python train.py --train_examples=184686 --spec_augment=false --decoder_qk_norm=true --beta2=0.999
Rows from block 11 of the audio encoder of a small audio captioner, named by matrix and row number. Rows with one number belong to one channel. Each number is 128 + 24 x the weight over its row's rms, rounded and kept within 0 to 255. All counts start at 0. Numbers have three digits each.
Before each channel's rows are labels from the 100 clips, of 14976, where the channel reaches its highest value: "strongest on" is what is common among them. Only what is clearly more common there than usual is listed. The data: single notes of musical instruments (NSynth). In brackets: how many of the 100.
# convs1: first pointwise conv (encoder.blocks.11.convs.1.weight, 288x288x1), inputs 192-287
# convs3: second pointwise conv (encoder.blocks.11.convs.3.weight, 288x288x1, transposed), outputs 192-287

strongest on: octave 1 (55); octave 2 (42)
convs1.285:153130064151127122159140110176096115130111130045171105132117144101112129121068125120174145131148131107134118140134098114080178117130125119107126120173115115132116137128101116125125149218179145082119150116143169126161118118147151192145155136112118115105146123113135119111152148138124129125
convs3.285:133120156144149138110116079065117155102156107110123147161080130132149135143123114119105113154073152175137195145105156156118124134168192092146133121176114103155176110137134131123143171104139110126130128143169141134171124136152153123122122123148135141134102155115131108165156146132101154120

strongest on: synthetic (64); bass (63); octave 1 (60)
convs1.28:136105154073148142126123141126111128149104122131135150155088132152144115131105159148110151130076084118152126166098108129147124137140135148140140126125130134132163153177126145133149122123119105103112156144149119099136142103100142144195123114094165093181149150202133102111129160104134135148
convs3.28:139141128124139088102166106153100109099162103104153124117151147106150162096103154131137094132090151110172148090144094131145132166133145098140138147132138149134143150126077121098151115099107072151143086132129121122111106113156125127145138126100155101080123109118131093090164052102149118113

strongest on: synthetic (84); bass (71)
convs1.81:136143143157087135120026117137103132131095130167117145112119106085118122137106153122141151137091164141142155157120137154134139124117155178152149140126133093156124132117115122120129123138119173149099122096110108130142127116148149110119111132113102134172096097160114140115125128162127127092
convs3.81:101132142160113130139156081099168134118132116119084166169102106124120105221128082121113170127138141109141150113108139129096089187182176147117123098128103152154153172146120119097144122121136132151091145116141110136135123108092135124133118139130128149121108158127125127117089115107108108101

strongest on: bass (89); electronic (81); octave 1 (58); octave 2 (39)
convs1.171:144144131102071125143119127105143095119089138134103122156119160114158192122128119103149160103119147073130110123123096169100112163146093155123131099148123146111114127158120131117105120114129147148120131094139156139094172126136078120112117093112131090099145084126135145169116072119147130151
convs3.171:145140118117126140154080125116090100138119119123153096140177157150148136125181146164124158088151158151122101122138115160149129125123158138107134112151101103167116070126094137151151155105175077107122190138117132134139124152132159118108116105173116082127115129117087110140091161118101134151

strongest on: octave 1 (64); bass (58)
convs1.49:136136121143059140133178132115144130130153138158124111100107137114134056208150137119161129146142118149093133104144116149166106129109156100136107139120128110127128138122117156135120120162116132183120113163120124121119158140099152142131108137106150180120133116085132112143130119081135134143
convs3.49:109157153159081152102127114121083137163143120120111139134117125162147140106106145144113086138104120131142151098126129133125147114121157123148135109161122128148139127108149114122120153137129135168119130156198142109113100167156138115134113100127149176144086157145128153153097137166158175140

strongest on: electronic (72); organ (70); octave 2 (63); octave 1 (34)
convs1.205:087095134121153122148127135133100116127131089158112166067119152134150160108105107128096134102114106155181100157123104125137138120139151135139121130101106158119152122137137156150150095084192120086127121096145086127165133145125129104127096148075150130063113095095145130116151129111110165147
convs3.205:133105138096148121102104116110138149119120182189103100101121135125121124120158132119158116110135139142110137169113098138127104121111125128105121112128119093092116157138104149126148105102094070147123143115164124117113162120146139151137143152157123126126144126134130124139060139178128122127

strongest on: electronic (96); bass (87); octave 1 (67)
convs1.270:126139088100087137099190137105087158105156128128114113089115153119126133208157139133137139142134154104103093085133136115128145133125166116111102135132134122140117148114151149140106095141111119131143102124117089105078141115091106110134129123111129139109117137122129085139129122106122099133
convs3.270:152162119182170172129120133098068168114128113120103144168168095167170130093097098135110129092132099131145148089088140144111102119125135128137148147137136128127145085142132146082121118106111151103120100125144118150109124147159164117146116139146129125150107154108103122161122136138112132152

strongest on: bass (56); octave 1 (55); octave 2 (33)
convs1.156:144142129107157118139124098134120146155108145169146088150121073111106100162122152136163124106193124087116145139121104107115123122143125172125158141097103120136106134096174081098101139081069138103143137128092127168128114138112095122121136141188150164173105123121155118129141155075129096128
convs3.156:099135142174100124115152120121164123115098140121108154099122094107152167119126147137137116163131127133121098114108155128098108107127111137090164153140139088073154131142127135127121161112107167131119138097143132135129118124112117109149111134144101148090151124090085135137110128129153130117

strongest on: octave 2 (52); bass (51); octave 1 (45)
convs1.65:123144123092101134173115141135104129098132129187125152153107100091143133116135112144147084110110132125116140140090148159103176119135158104162130103150110161131106133141129113136127127156152135132152126114135114098113116123126073136141104089159178141117137127088125139120144099149093134122
convs3.65:083147162138150121115142125087104119143135091124109183152100085156135141121111130135126131135117079142125136128171138097122135164137123136108114131139157140091143133130152141130160123128148126116126109108096104112137067142121133161145108112109101140129162112156101141129144171101110106130

strongest on: bass (50); octave 2 (49); octave 3 (40); guitar (31)
convs1.134:135100111158183136137149117132143154132129119127111137115095076159128143104125126113115095156117109123076136118144120142108088154119160153120147144114108129131134117138125133139103103111106059152123099101065131117155154120114112113161145152163127116204140161128117131129104125105115148107
convs3.134:143123090105158128153072147115134084162101115111129126118139141116135107096109152125154109109123127158082119145148127121103137095119126106108118109161162079169170122142151127141109072141123103088160150159139143128125096131135128176088149114126119117156131140125109151151172114170151108102

strongest on: electronic (87); bass (86); octave 1 (56); octave 2 (37)
convs1.164:134117054120110108120181144100104167133159117121110151101105122116118143224166135118125107159125146109104118105117139104156112124132124111127142135121149142111148135109133151150131133150087087123145123147166122137069134114141138131106131128134119142125101147139112107131105109098119108148
convs3.164:157154128167124144142114110092128139160133121162106143135133131156091141087113107127156168107137112129147154103126128142098145072058175113099125154173129104114149113123134157116108121118130105166111100152155100156127086143193149159140133126112148129126103175140103092169107158123118138133

strongest on: electronic (72); bass (70); octave 1 (61); octave 2 (32)
convs1.11:094120079157122124158177120126125136172111082109168119111125143112092125152140123134141125127111172128133131159122116163138128066169140123091132180089127102150166156118124113106173114139129127125175103114102130149107141116187135158130122136206150126108130168118101130101070120126167110158
convs3.11:091092101095115083095163113158144155151099103126147162117150127120131117105114124105135109172126193167138102137102138147170126099193109142133090095159124110121173154162163125156094116104110144128154095134108139150175096147100116115116138154168131135143138125120142119148158110124110116099

strongest on: octave 2 (50); octave 1 (41)
convs1.105:130112064126155142122159167129134159158117104156115142143107112126139135165153127154146115138150153138088114123104132131150175128091189125120143151128140110121126128151155111130144125097157080164182143064124096128137099120121138135131127156205110100140119131127122111108129114104137153136
convs3.105:145151156124104129111156117082157106090098138173126111165129119133115109149130158103149154140130156099152144102128121111131117130147116149154147125083112116105086127137138154121183117164147170167119126131116118111112166115099132115131088140120127191104110130148123100113128096098135124104

strongest on: synthetic (75); bass (58)
convs1.46:101146174168170100149105112107128111139153112196135140150128094111128151109132097136135143142092204118112181151106114116166186111152118165132118145108135110111105142129130130121166144084152136121123131141114094140118125139125123092089136086149142155136124129166128130140095122107151155091
convs3.46:146096103142121130168129102166156148180136143131130135140145167136117125148160122109173147202094130133144102115165120111151105111100124177126117084152117099136114150069105155159091144109139116135123113098142105121119160123152105150150143160136134076112157132125132082101111108139105131138

strongest on: bass (48); octave 1 (45); guitar (38); octave 2 (37)
convs1.269:111099168156161139126131102106127109175130112122154105120108098071133170115131109141136137154084191149131155095133145131163172123136121166123102142116125097082161132119138106058112095142179122123129129110136127144126121096173122133109085143150147113167107091179107101119132129112139210138
convs3.269:095129121109141120078095138147176137075118112154103113122111150139098155100126159150103114109170170126079099083096156127161116150140095117131099174136143141143125112131150113111107121145118130133155090137103113121129120145085150107140127099113127150133134092167137167104145135129141102126

strongest on: octave 1 (67); guitar (31)
convs1.197:147138141129185113099138099130096076111108107164130133102096070101122076105093130103126109121162142122131097151082093143139137125120100151149092157150138128162107135113153113123144108079132130093094161137111127116125134127101114089167132128145137142171129138146155117121142143124133143131
convs3.197:148145122113133112128067140124148118143134128140131132131130167092122122115157137117149126111171129147101132109173132121133099137119139134104151102095128110160105105124146133191154104145147128133167135144120148171126108149093110143142128149123119113155185083118154117111101118108111124136

strongest on: octave 1 (59)
convs1.275:109125093122201135130109088130133135149135103155124134168067100149126071115159169136118149125153136134106129086111105158137139133104148167140114128104134128120113143154134123130114133147126104158127153075108119123140134113120109119135078156136191121155131105121122151140110146129115106119
convs3.275:127149131146124126142110102143153117090121137104153144142134153137121184118152125154126135127157127127137163091138147127137122149141149159160130137134112067186127134143146143149109135132126114116155155117134078103112146146096139118097097102127049108139119121121124064117112125107129097101

strongest on: octave 5 (57); bass (45); guitar (39); pitch class: D# (25)
convs1.144:133109152154216130118073092138150110080138133188113119120123102135157167141124134102159167129132152113144158120162095147156135112146145152113110091099084107129135120104149135134141095119149105146125104130121115137143135127155113113168121113091087088168125131179098108136124094094116126131
convs3.144:144142132140118144125162151164141101107132138107097122107123100147151118149080135173123165119123139129113179122114138120142117132151145092089091157118107182129119148156134125129126145074139150099085113131146175100085123074119127137129137146097137118110152163123150112069107113082130143116

strongest on: octave 2 (49); octave 1 (48)
convs1.95:134135158148074161110119142167121098108117133092124144105170187147158167100138168116113147102139129150151197136137149061133139133087144158165123099155136103138123108089144106104116108103146128078170144135139134136109101132155161147100176128113139121084095153128131149147124120108093143094
convs3.95:125082144145174107129138107134113137117127125099144159108166101152191148164100116111139141131130154124125170140128147142141121137155122132140153155096136118087112121155132151131138097126065158154146161155087103162083159104152152154127126120123128131127148126115100113136130102146084118114

strongest on: electronic (96); bass (90); octave 1 (59); octave 2 (37)
convs1.102:165137104136154141118137109114115153131135108127090150081123144152119141124128134140114114134150154123105097132131138151107135138114111118151146126137118113173127131104123130133081116078091143130160101118101144145097143120090130126141148140130133117133082157130110109157130120133137129139
convs3.102:135105152140098107127140112150220081122126157151189109139101142114120163179167134115151163170120190142136132145147148122127113141155113121124135144096129161116094107137101130147130123160114110127152158144101108110127154107081109119097123137154115143120136143112126159124167150089159124141

strongest on: synthetic (62); octave 1 (59)
convs1.103:110056178149127132117151115080115117120125111042140112130109088104125160123102147130143103136135094121116159127129146129104087137166112168119130122132123106144133152142172129132131102138149126100088115150144146134131137117078133117145161101118156144194125129123116134130127132161087076099
convs3.103:108142119074078125128108081126105116102115121084108161129116121142139151108135141129129129151126139112163152097118106124105132129139129066153123145108107131177125103150097126163139131111123159100117130105132117105153137144154110121101131110141136121136133126102153140123108129129097132127

strongest on: synthetic (62); octave 1 (61); bass (48)
convs1.10:139123122146129141164170107126097147135186109117170093143140131153127056140138141139131080146112135088097134100150170095150100137128095133123152162102101147157160116118130156129140139126107068115145123130114140138120148154097140122123152139110149156146114148133164106150116150157126101120
convs3.10:129175122123135150111120119120142111152141100131135138138140153147155141138086154123078137130115153148167153108095140133103166099184150097127128131131118172157168095101157082161097132128080124121146126168143132116110137152079138128109102129167153113175117140111099117146151146160186167122

strongest on: synthetic (65); octave 1 (57); octave 0 (25)
convs1.110:123087088097110141147098107104100126151132117057163158124102080150108113149086114114156091141119121074118126104122149104095078137149134125103102168113130162120120137142120141119144146184148110145104110143145140130112109110171165117168144128119120145109117143125142104102134117123090101135
convs3.110:137108104105136114186129171125147108096110188141187115082105130134105118127095117118158139097172118116123107161160138120144144165096119143131082159105132109096124151109079144110066121137107123149134099105108136131107130062118139122111159099101114104105137104109123160164154110133116130142

strongest on: synthetic (60); octave 1 (55); bass (50)
convs1.211:123104155161109143100134127143146121133162143186119154115118104127143097097085144103119156107119161156145104121136126150151178167097118089122123120142108158113132141106134142096141121068177158144136131124136119110113148140148179148112128160117104115127129113111131158085140132117081124114
convs3.211:145126146137191135122125152169157156118123166175146120119148152122081119119157141146160126131143130146132141201178115133167146126138130130103108103130147103128122136120170123146135110127120137143145160113164127119103178137132113131168125160125070134103106127121143115163125122138134196145

strongest on: octave 2 (50); octave 1 (40)
convs1.34:126144115091142148139187099125153171116106119092149148133111146141131091144155146158127097124116077134106095154127108100097153118101142151109137118129117174130136103129115116120152136052136136139151159125124121114124134108137093148094106144161129097084136137119134150130131161169137186137
convs3.34:094151097133110111103140116128099128112163120115108102135146146158091168130136140111111107134093091137150132129079141131141160122137126130166145107138139176115128125125095122177135129122135114110132114102107118142162097134120135147128174114095125140141105110157167124128174090104120082114

strongest on: octave 5 (82); pitch class F# (36); pitch class: D# (34); note: D#5 (31)
convs1.154:139149095104112100120105142122118118124085161141132144101150099105116178160083122102102103140179140138097122122117126132120080146178126163141147157105096173143119134141106150117113126073132102147097125103106171135108133130124096079133131158125104129177144130102115151107093138162145115128
convs3.154:128128114126155144112117097092123133105150091087116109102147128119095153126125144100093072112116143142155128116094137128139095152080099105135117120136143159096137140131168118149096120107117124128164075130120125078161106152112114166161113142139118131121107117206137148118145103159167124095

strongest on: synthetic (61); octave 1 (59); bass (47); octave 0 (25)
convs1.152:128093099125147104137147128180084074132147067154080121118123142130128123125138129133113158088122153105136092160134131146154154127154093068126108111114171168188126148140136125130158086135142125150138110135132103154111123108096186157171132099137097138140078127123129153156129150116179175169
convs3.152:132118159117125143157120106117114119099090172121142126122160105158157128120112154144123162118160121086121125108085133127126113145137138148137106139148091078172098116123116133098104125126097168098143099091130125181096144107129121112106156131116122086132140126109104127162077089138105137151

strongest on: mallet (47); pitch class D# (32)
convs1.192:125167167114127152114162137130144128097149141180072126145111138132141195115136128158144125103126230178126127122109135117168132169139085121134105088133129138141153157119133184110121111177163118096164130101148139082108114132158143122146123099155114165171138111135125130143127157167121129118
convs3.192:134149114092105140100063137140153166114133175130134102114100131110141129125130114171120117103123159113112127130152127144170133137119161109112078146159112138106143142149159122134138078183183177098138156138134170142111165119103157086119121144124122154135127116102138138087090184117182104091

strongest on: bass (85); synthetic (60); octave 2 (52)
convs1.111:097122133166120136123101149136102187116079115091120141101115091156125135118099121128121155156107130128098095112144079114099102133165125136130128138117141141102123149142131137126113116115113139141131110147102106130124137135133127118145121135085121117158141157061123165126110094113109134125
convs3.111:130132145136119165125159130115123171107159123130137125123130101121105122158149155131052154134132108127131151148133132119153100175171110135153138139111115193121140143148096103111131152170139190154111121066078127164153120113127153125167120127120122149090126100108149133136106103115118139132

strongest on: bass (70); synthetic (68); octave 2 (62)
convs1.68:160133122132128125116122146130094194138114159145077100089116156117133154098143139117110101138113127166091113107104066124125143153148126137117157170146125142126112118132113171107126119089095116117062124128107125129142112140127122111108098157117158114161137126139107151150150147134107166086
convs3.68:111165151126107130091119168126107154101094102105121150107129101119137160115140117130137095107143081109106117108101143154148134150145117144151115137113117145118095140090130101134161080154116183083121087130116118148118072108153116159115184170107172164147107096098132130109105141143132115123

strongest on: synthetic (60); octave 1 (58); octave 0 (25)
convs1.125:139120167137135149139116150192103116131099120117151122138109109136114088134113116153080167114155091117113106133117107140141082131121165114114110171104126106112119146133113171150148132134081118094140152129089106145138161147117140151153103174134145104096121162105138137181153162113161172126
convs3.125:118118115130125130140148130092134137109146189100121125088137100122107156074144107098174099144149123077149073149132105119145115107098117116128143121129105083130118098155125100125097113106116135145074097093122120125096127130094119090087173142096107131085146151100138111090120086164137093094

strongest on: electronic (64); octave 1 (63); bass (52)
convs1.78:098098140118161141145134124106118135120137133141128184119119135141101134182130156100110115116123131125110127105150150082155088132135139122126108121133121123109082117151151117124168125160135099169129129135127160127099136164155149142077142104128128136108133137080147133139131157142134087162
convs3.78:141113114126104122145173154129126068132123117144152156123151117124095123140121134117134139133146115106138108177149118137152100091097140129110082096140124093104056124126111161111125083108130113122125134110160126121108149123133128132138163095106127094103140145145121118124124113112132137168

strongest on: bass (65); octave 1 (60); octave 2 (32)
convs1.145:154140129104043090136139164148146111154121142104124108142114165124133169110122134100147165116137149117090162143182143125110138104152085135163150093141100143172180090146132172140136115121117131148138108106115169149137142107123113132151191126076076151112168134131148147137156144102109120129
convs3.145:120110131105158157123078112122114084152146178102065139150162140138143141146131168165137125104136152143120151157119120123113128108102116131120155138169111114157165115166164149168160130101137103113117158125137135128115098145167149149182095124178136135169128120190124138125161125111122160113

strongest on: acoustic (63); string (45)
convs1.83:118153148128059121128121168138112119135145134131114114143153095145118148128117130121135130106121116128142133123134112092123121110127144160134144141135112095138143116136142113083130127115213172139146126142116144130185111125147116121137102143107077126146105133146137153119139105135111094131
convs3.83:120157100120099149126100118125143084097130117083116129114127146139142139144082080111128109115166162135124121151117141133118086161135114131149073127077151152128123153112190093119117142139124156166162106112125102099099115097076133118142129140095126159102095095126165130102125115129164141111

strongest on: electronic (69); bass (65); octave 1 (64)
convs1.255:135160103159144130092091139118124117100111147119099138142112139124129185139147105139115060136127125210120150108136110116112201187106125162107150114123094093164144142132120146149124160143143126138125123082151135126141121119162128165151145117156088125116181141099132126098172150128147085122
convs3.255:161126120118135141147165112108202125113137161166112141152121130129099114127119109148103140104072094088114124103131129128168089140099129118126120146099143116141113166110135093125115141148143121113127139126092095121149118115118099135140097109116122134168142130133115079113123095085142135095

strongest on: octave 2 (53); octave 1 (40); string (26)
convs1.29:149157142112196116150133094099110149148120058102110130153121103117145157126136118141123127102139133175123145078128141176106122109129152158120140065100104150152137101136116150122114115102149119107134114141116121132160120124150105119133127103154116164127141138189117135094125104123106138141
convs3.29:136095137167154102106125117188140116126107132179126109130150086109118145129160155094129145147133107105143172091153075161123136127147119117109132114164114129128136096141085158155168100133074143108136192156135123176118131124158145148145111084100117092107152128156132097138132115122100093116

strongest on: keyboard (53); octave 2 (50)
convs1.64:118149144106155139114170128101099122158123120098097125146133113109136154159125133128144121149101090126153130135118095124136138098151143141135142147137123109132147145102120078112106145128130161135122139152118137102113135094143125149146094130144121159142116094075147128118121177136142134127
convs3.64:129140145137152079096156126123135102117112147125138110154104146118157142123124121135094140140150119131102103166114148150127097173138106110143100147118148130143133192127136139131114145146138135113115116096163080128143206114080128147138142138168116146120139152117145125108112145087152105147

strongest on: electronic (68); octave 2 (59); octave 1 (37)
convs1.281:143132122158156126085150143129148114092104128132131104188131152144098091144137104116097149104139166127102137107122089118128135114111100098124094120114123151109134149109146127118169117139129091201116152127092121110138102112123104164095158100159087125077124140181130128138110139132150149128
convs3.281:145122124102145162145148082098180128109184134128138139114217117167147126128139170146108124134085144080137125125144111163101108110151138137100161121148117131116112131094159137091109146167127115139152147114142154164129110151127151122125118129139112131150122112110163148169092143138079157149

strongest on: octave 2 (48); octave 1 (46); bass (45)
convs1.199:117182160127106119107122147118141133131102111115144114131159085155144143056131137099114136108117146106138122121185157149154157155142144085163143174140142124102136102110121144131142133107119209160192118100141122130129102153132123125109189140121118112083131092125142130115137149111099115153
convs3.199:144131136147169150101117079134135139157139142126132142107140169125127129136129128125116129165108146110129134143155117098142151064144167119126137108149160135098173094155102150159121144140132085163144165162113125101115157204134144121129129119133156126109108156128128148159101138137112171154

strongest on: source: electronic (70); organ (57); pitch class F# (36)
convs1.195:131121141134139154138118130157141088135052131131098145122153127115153150142149098184108126089136116095117117129127109132127150150147126116112132136111104154121129169126127143109121149146078079102109150133138165123154129132168150117105102117148102128168126153107120157166119130154104082120
convs3.195:139105149138146146119114059133086149133132117110096144124141150134176153128136124121093131145109085085125144094124149109160149117143113146136102150104110131154121132120111125069100127145113108123132107146118115168111143108129144125120119122117067093154095147120063120135129121155102145144

strongest on: bass (56); octave 1 (54); octave 2 (33)
convs1.13:129126112103088138134088095102116153102121133154087088116138085145146130163122101143087118122118120140117117133133101120187101105127150158142119133130163110158091163160100127091103133163152149163120138116100114167124110137102124121127163109180095148195118126111139136083111139129154118149
convs3.13:134120131170098103107133101105144165117128137126071153132117100136157120160080096144109113124109135126160107093127168122145119150182144120159084121109090135152094163130144157085157129110138106171167119125124135127155111107114161113157081117106128152106076132134151082127097120127140128136

strongest on: electronic (94); bass (90); octave 1 (67)
convs1.204:141145114095135142127146127117099167111154067153122132111157134120142139181136109124099139129089102159120114081144159140123099119148123121125136145125132119138131125128164142129150079102130099136126154148138161150106141120148107136114177118131107122110081161135143146123134143115092133149
convs3.204:077105137122095112096150105141129093147129101105158185131092108135114152141167113147116111155140138112119154105111177139104157138146137131118139118161100163131166142128125122139124137119121125135126115102113150108119152130099160144148102122134120132135120129130089167127180149116148136109

strongest on: octave 1 (57); bass (46); octave 2 (32)
convs1.47:112123120096163095137125101108105141101115172128144135094127142103138125076136120114100120093194144138129130078109164128147096157106139146111128144139139091132153085155110128113135117141172114129153128140114144085146118117113136114125140118069160162111155084103131135103147144128096129129
convs3.47:106128125093081112148136121130153113157110112115090135091134115104122109164118150145128186131146148164103102124087163130108143152133135119155092101127089134140130129123164105125108120149141116158097067126103134117160111131081104133105129101134171089112129128137118173095178138102129123104

strongest on: octave 5 (97); pitch class D# (28); note: D#5 (28)
convs1.87:130153149160118095121126141039120153121131112175097116160132112123110153084124098128076098129128183164121145137102067088145136144115162245136126146127136120147120153168150111119143128159104150124131128112117107128085128126108080122133063061169110123152129151129129129089132139134130159109
convs3.87:123108146118100162156146141135087119156120151136130125163131150135132122104155137107168174154123086104122144157155117103107125102099119159151191094170121105117144111129075129168089125133131150089105107090128103155118147122163089153117148158146119092167177122124107150130117101128092131121