config.yaml
decoder_layers: 6
decoder_bias: "all"
decay_fraction: 0.4
weight_decay: 0.4
Rows from block 3 of the audio encoder of a small audio captioner, named by matrix and row number. Rows with one number belong to one channel. Each number is 128 + 24 x the weight over its row's rms, rounded and kept within 0 to 255. All counts start at 0. Numbers have three digits each.
After each channel's rows are labels from the 100 clips, of 14976, where the channel reaches its highest value: "loudest band" is the band of the loudest frequency at the time of the peak. Only what is clearly more common there than usual is listed. The data: single notes of musical instruments (NSynth). In brackets: how many of the 100.
# convs1: first pointwise conv (encoder.blocks.3.convs.1.weight, 192x128x1), inputs 0-63
# convs3: second pointwise conv (encoder.blocks.3.convs.3.weight, 192x192x1, transposed), outputs 0-47

convs1.132:084107113152131129111108106069153120104126195097116152112155107135124118162111115116118180119179136112179127113138131117136118093133053171083150115124132112107107110151131113158132145135183136
convs3.132:157177091128145131147166127108104136124130154126126128132122134100112096176124105126085128157093151178119064123122157104091167134108134185135126
loudest band: 500 to 1000 Hz (42)

convs1.122:091142136123142131146132113123089088166090147121114136150126149161116147114104133119176156128120139135125106129134119148121122136093112120160147110112091176143129117109141110044160122138145147
convs3.122:112150115151084122130144118140192118116135117130122118134148098082140112154164130147166128138122117163147139143131160183103080166107143161134131
loudest band: 2000 to 4000 Hz (40)

convs1.118:148128140076138130116085123138148158125068100158142158137121117120138140141152138112122107118114174151104130108105137155134134118129159184117128077109080097121154125123144120174120136138121150
convs3.118:092119106108121107096151154188146148112083146148137119146111133143107069141087164117113126146110086157137103135150111114146133106116094145145123
loudest band: 250 to 500 Hz (63)

convs1.145:093126152132127109145147093126163129104110114100115139115117143107116149098109094132152101120151160132104116154108132111118124125116053159196103141118104191110118160084118162092108138125128135
convs3.145:124144138147091123142163138110117152123095130130122078125152122147146178169128088124131133122137115105141147147133101140130125118127097124150111
loudest band: 500 to 1000 Hz (31)

convs1.30:145124136121130130125170121108051118130116168174101101106121099171113137114149121105117178114149126071138123129120134110134104159093170165127125141131130140095106119160136120104111135112086137
convs3.30:116126138158133145089146096156121180147142160173151175143112081145120129131140128124149103142146119159098130119125152128064134120104152104143159
loudest band: 4000 to 8000 Hz (25)

convs1.167:120116134138076117159166154084156141081152128115174143150134136119121119117110122133032167142130126104161123169136106118133127108089191102165132144116122148134128145125145119138123139116126131
convs3.167:185108128144148108162120126162121120114143132163124136152108141148137119155138172146141137138126116165141186128171089117105182100148095108177117
loudest band: 1000 to 2000 Hz (35); 500 to 1000 Hz (30)

convs1.65:125146106138121113051150107127073102112149180128106085117136132142126120114139128116146135132142106097155113110120117137118115167110146171136138136185141160133126143113116126123102114110134135
convs3.65:108142122141089163152108105096112094090121135108145127113127101155121130088106135129136138126110080135144186115113120153150129104109098104193106
loudest band: 1000 to 2000 Hz (48)

convs1.25:139156136126129117160151122121075107166148161103121166158124139174096151139103113104172145125132134115128120143113114145128133125103111101148164112125131192139104116147138136077152126095144131
convs3.25:175121139114197152114153137079060156149114134154127130122106146151116124089102140099110120143127127118113138077115094077144147110119112092113134
loudest band: 2000 to 4000 Hz (73)

convs1.186:111157178129139112101083077113143098129053178115098117139122160135142122136119146108143175116090125140139126092152128144146128176195077116146090123155079125131135147123147158120123152103135098
convs3.186:161170143150111095143111130152157151141147106163106116166122073160094118116161154123133098167133143132100085116142128116116142143132130147174060
loudest band: 1000 to 2000 Hz (36); 2000 to 4000 Hz (25)

convs1.144:130141117081146138113160088109130110133107045140085098125141114134149179098113117094116167146156123142169127125104131114171137107126140217114123149091083136144132118087105142079132161126117106
convs3.144:124129123059109108132078159085120126106102095156102105086141148166123126088104109126077105093160137060149134136089135080162125118128124178125082
loudest band: 250 to 500 Hz (45)

convs1.77:113118140149125102119193130130122130134120127123081107130153152174109146064102115161078080124100153170124121116124119130151119109147050090139136139114140168125125134123110173071133120131100138
convs3.77:134121083105105086120102141128104152106117109139119112128177137144138097152111167128119118129155147140142155130148094123112106093141107134155087
loudest band: 4000 to 8000 Hz (27); 2000 to 4000 Hz (26)

convs1.59:136084094126143122112116134136066130129117159130077076125134146167156112130105145151109115133093100142143131105129122103123133135135099083145124126142127110155125142129125134144117115132144096
convs3.59:068111160134122129124108116127147074151104129124147137124092099128118130086128105127188157130101121105136110152135130165147135147138129121122154
loudest band: 4000 to 8000 Hz (33); 2000 to 4000 Hz (32)

convs1.46:137184131114132149129089098121176153147091119110157164123126094083140175153163117109171153131104083117119116102149130130109136131173126151103145134154110096128104130129145119146164117133142105
convs3.46:182120084091127114158161162107124094094115134093116135124144100113118137150120149145117107108135095139109142118124096134068152143125133138087111
loudest band: 250 to 500 Hz (44)

convs1.90:137109149120129139132161146130083134125105114115125103104110105191098145093138107088110086147150130142124126166152118107117145171126177113153098150161124112102110132151104117152144140115110109
convs3.90:121137121177077126121139124124118146140119072124109121133108113111130154117160111137130164115117132124132134159142118107117103100137125146113111
loudest band: 2000 to 4000 Hz (28)

convs1.82:125133123142144116107124116114148158127087157160142087137142122127141132133138152114187095134165121155136120144145127145139162116105118182116127122085099135111154129123141148100113144124086143
convs3.82:111081151106135144150113127127095120131173087122125090105181139126122153162109134128137151121198146132155164119086128148125102097116101109111132
loudest band: 250 to 500 Hz (40)

convs1.137:117174135091138116132142106159143119135163141117119108131117135129166149130137130125089106104137099144126122072106120160128130109123073170099182110155096170142108156165104149104157117117115132
convs3.137:136131155115130152127152111077118124108095110137092087104153118162140160113099110144112125092147136113167156142142164110166120135129130119110154
loudest band: 250 to 500 Hz (33)

convs1.56:128130134108131132109162119092065150111157199121097126127132142192133111141134131172050152129086111067137133137169144102124095129139093084149125133121139159113142110105150126129131128107142138
convs3.56:109148131150103129108126134123135087154100119096147072100101156138115172108120120103112147163091121118103084163115158149144116136129124146106146
loudest band: 4000 to 8000 Hz (33); 2000 to 4000 Hz (29)

convs1.187:158137126110149120110134121128105073122136130134080112112140140151131137121119131120186112097102110082163126106141133137135111118152123122177102159145127156070104144125131116098113143111159119
convs3.187:129135134124145121106116127106105147135137116093149121105105134137119133100102123117094177117097183088133073158139133099184165131157062109115073
loudest band: 2000 to 4000 Hz (28)

convs1.49:121102134112104125114135143086137121105141147118101117131163146117151102118118133164025144146135133115150132188160133162117114153116182061159137133117157151146095136114124136160123132120127149
convs3.49:112111120140120108183106131141116103133122103129110141123170111136140136110134155112123121128179121141112255116106086136109164119131115098137123
loudest band: 1000 to 2000 Hz (32)

convs1.191:131145130112145135123131172160072097111152158147114116111141162103162139098116125152148085128135121151174176121134164132159117137153119158147124124143093132128135150096118129103131143133102152
convs3.191:127137109153128164133148075105143129148108166146135117120165065131123106130131160125143087154186073115136186092119161136096142129126149121175152
loudest band: 500 to 1000 Hz (35)

convs1.147:101089135145167089121156113132062103169171107133147114118120152192144140137162117140100128120159135130124119127126140119126141092109121085112119118106115076133140108115103137158147111121120087
convs3.147:115110132132124131129099133108143077126094140137118171106103169095116134105114112122116123104125136102100113127100165151126092113107116129142134
loudest band: 2000 to 4000 Hz (26)

convs1.26:116127102147172084123107146123089138123121132104125049137129126177151164104119135141209140141138118168138149115148128124126114112109150047131131124151114084124151120150123158139132115112107103
convs3.26:140128119175149135157105099114082169120137116142159139091105163121150143132080119120116166155131161118110096128093132144107128081115091129129148
loudest band: 2000 to 4000 Hz (28)

convs1.32:125171110130115098092154095115143107105109150112109099117121137115160158111131115113203093100158142103138111138112117135160113132096096181150127126100109173133126137097121145071125166128101135
convs3.32:139132145118140129147114109100054117125130141157148133116170120139101077118120120142137124138174081106158186107118106139124128085136108066141131
loudest band: 500 to 1000 Hz (68)

convs1.135:115095150125085128129139128101120131102132081155137094120130142117143135147125127128060131107159117074140144139142142145132150125137248104143134116108139148134119141121148136107101100118140124
convs3.135:154073145165142117129128124127108118136138155150142142171129141121132130129156176163121133143141105144141152098121099113096141065152108119164184
loudest band: 500 to 1000 Hz (56); 1000 to 2000 Hz (30)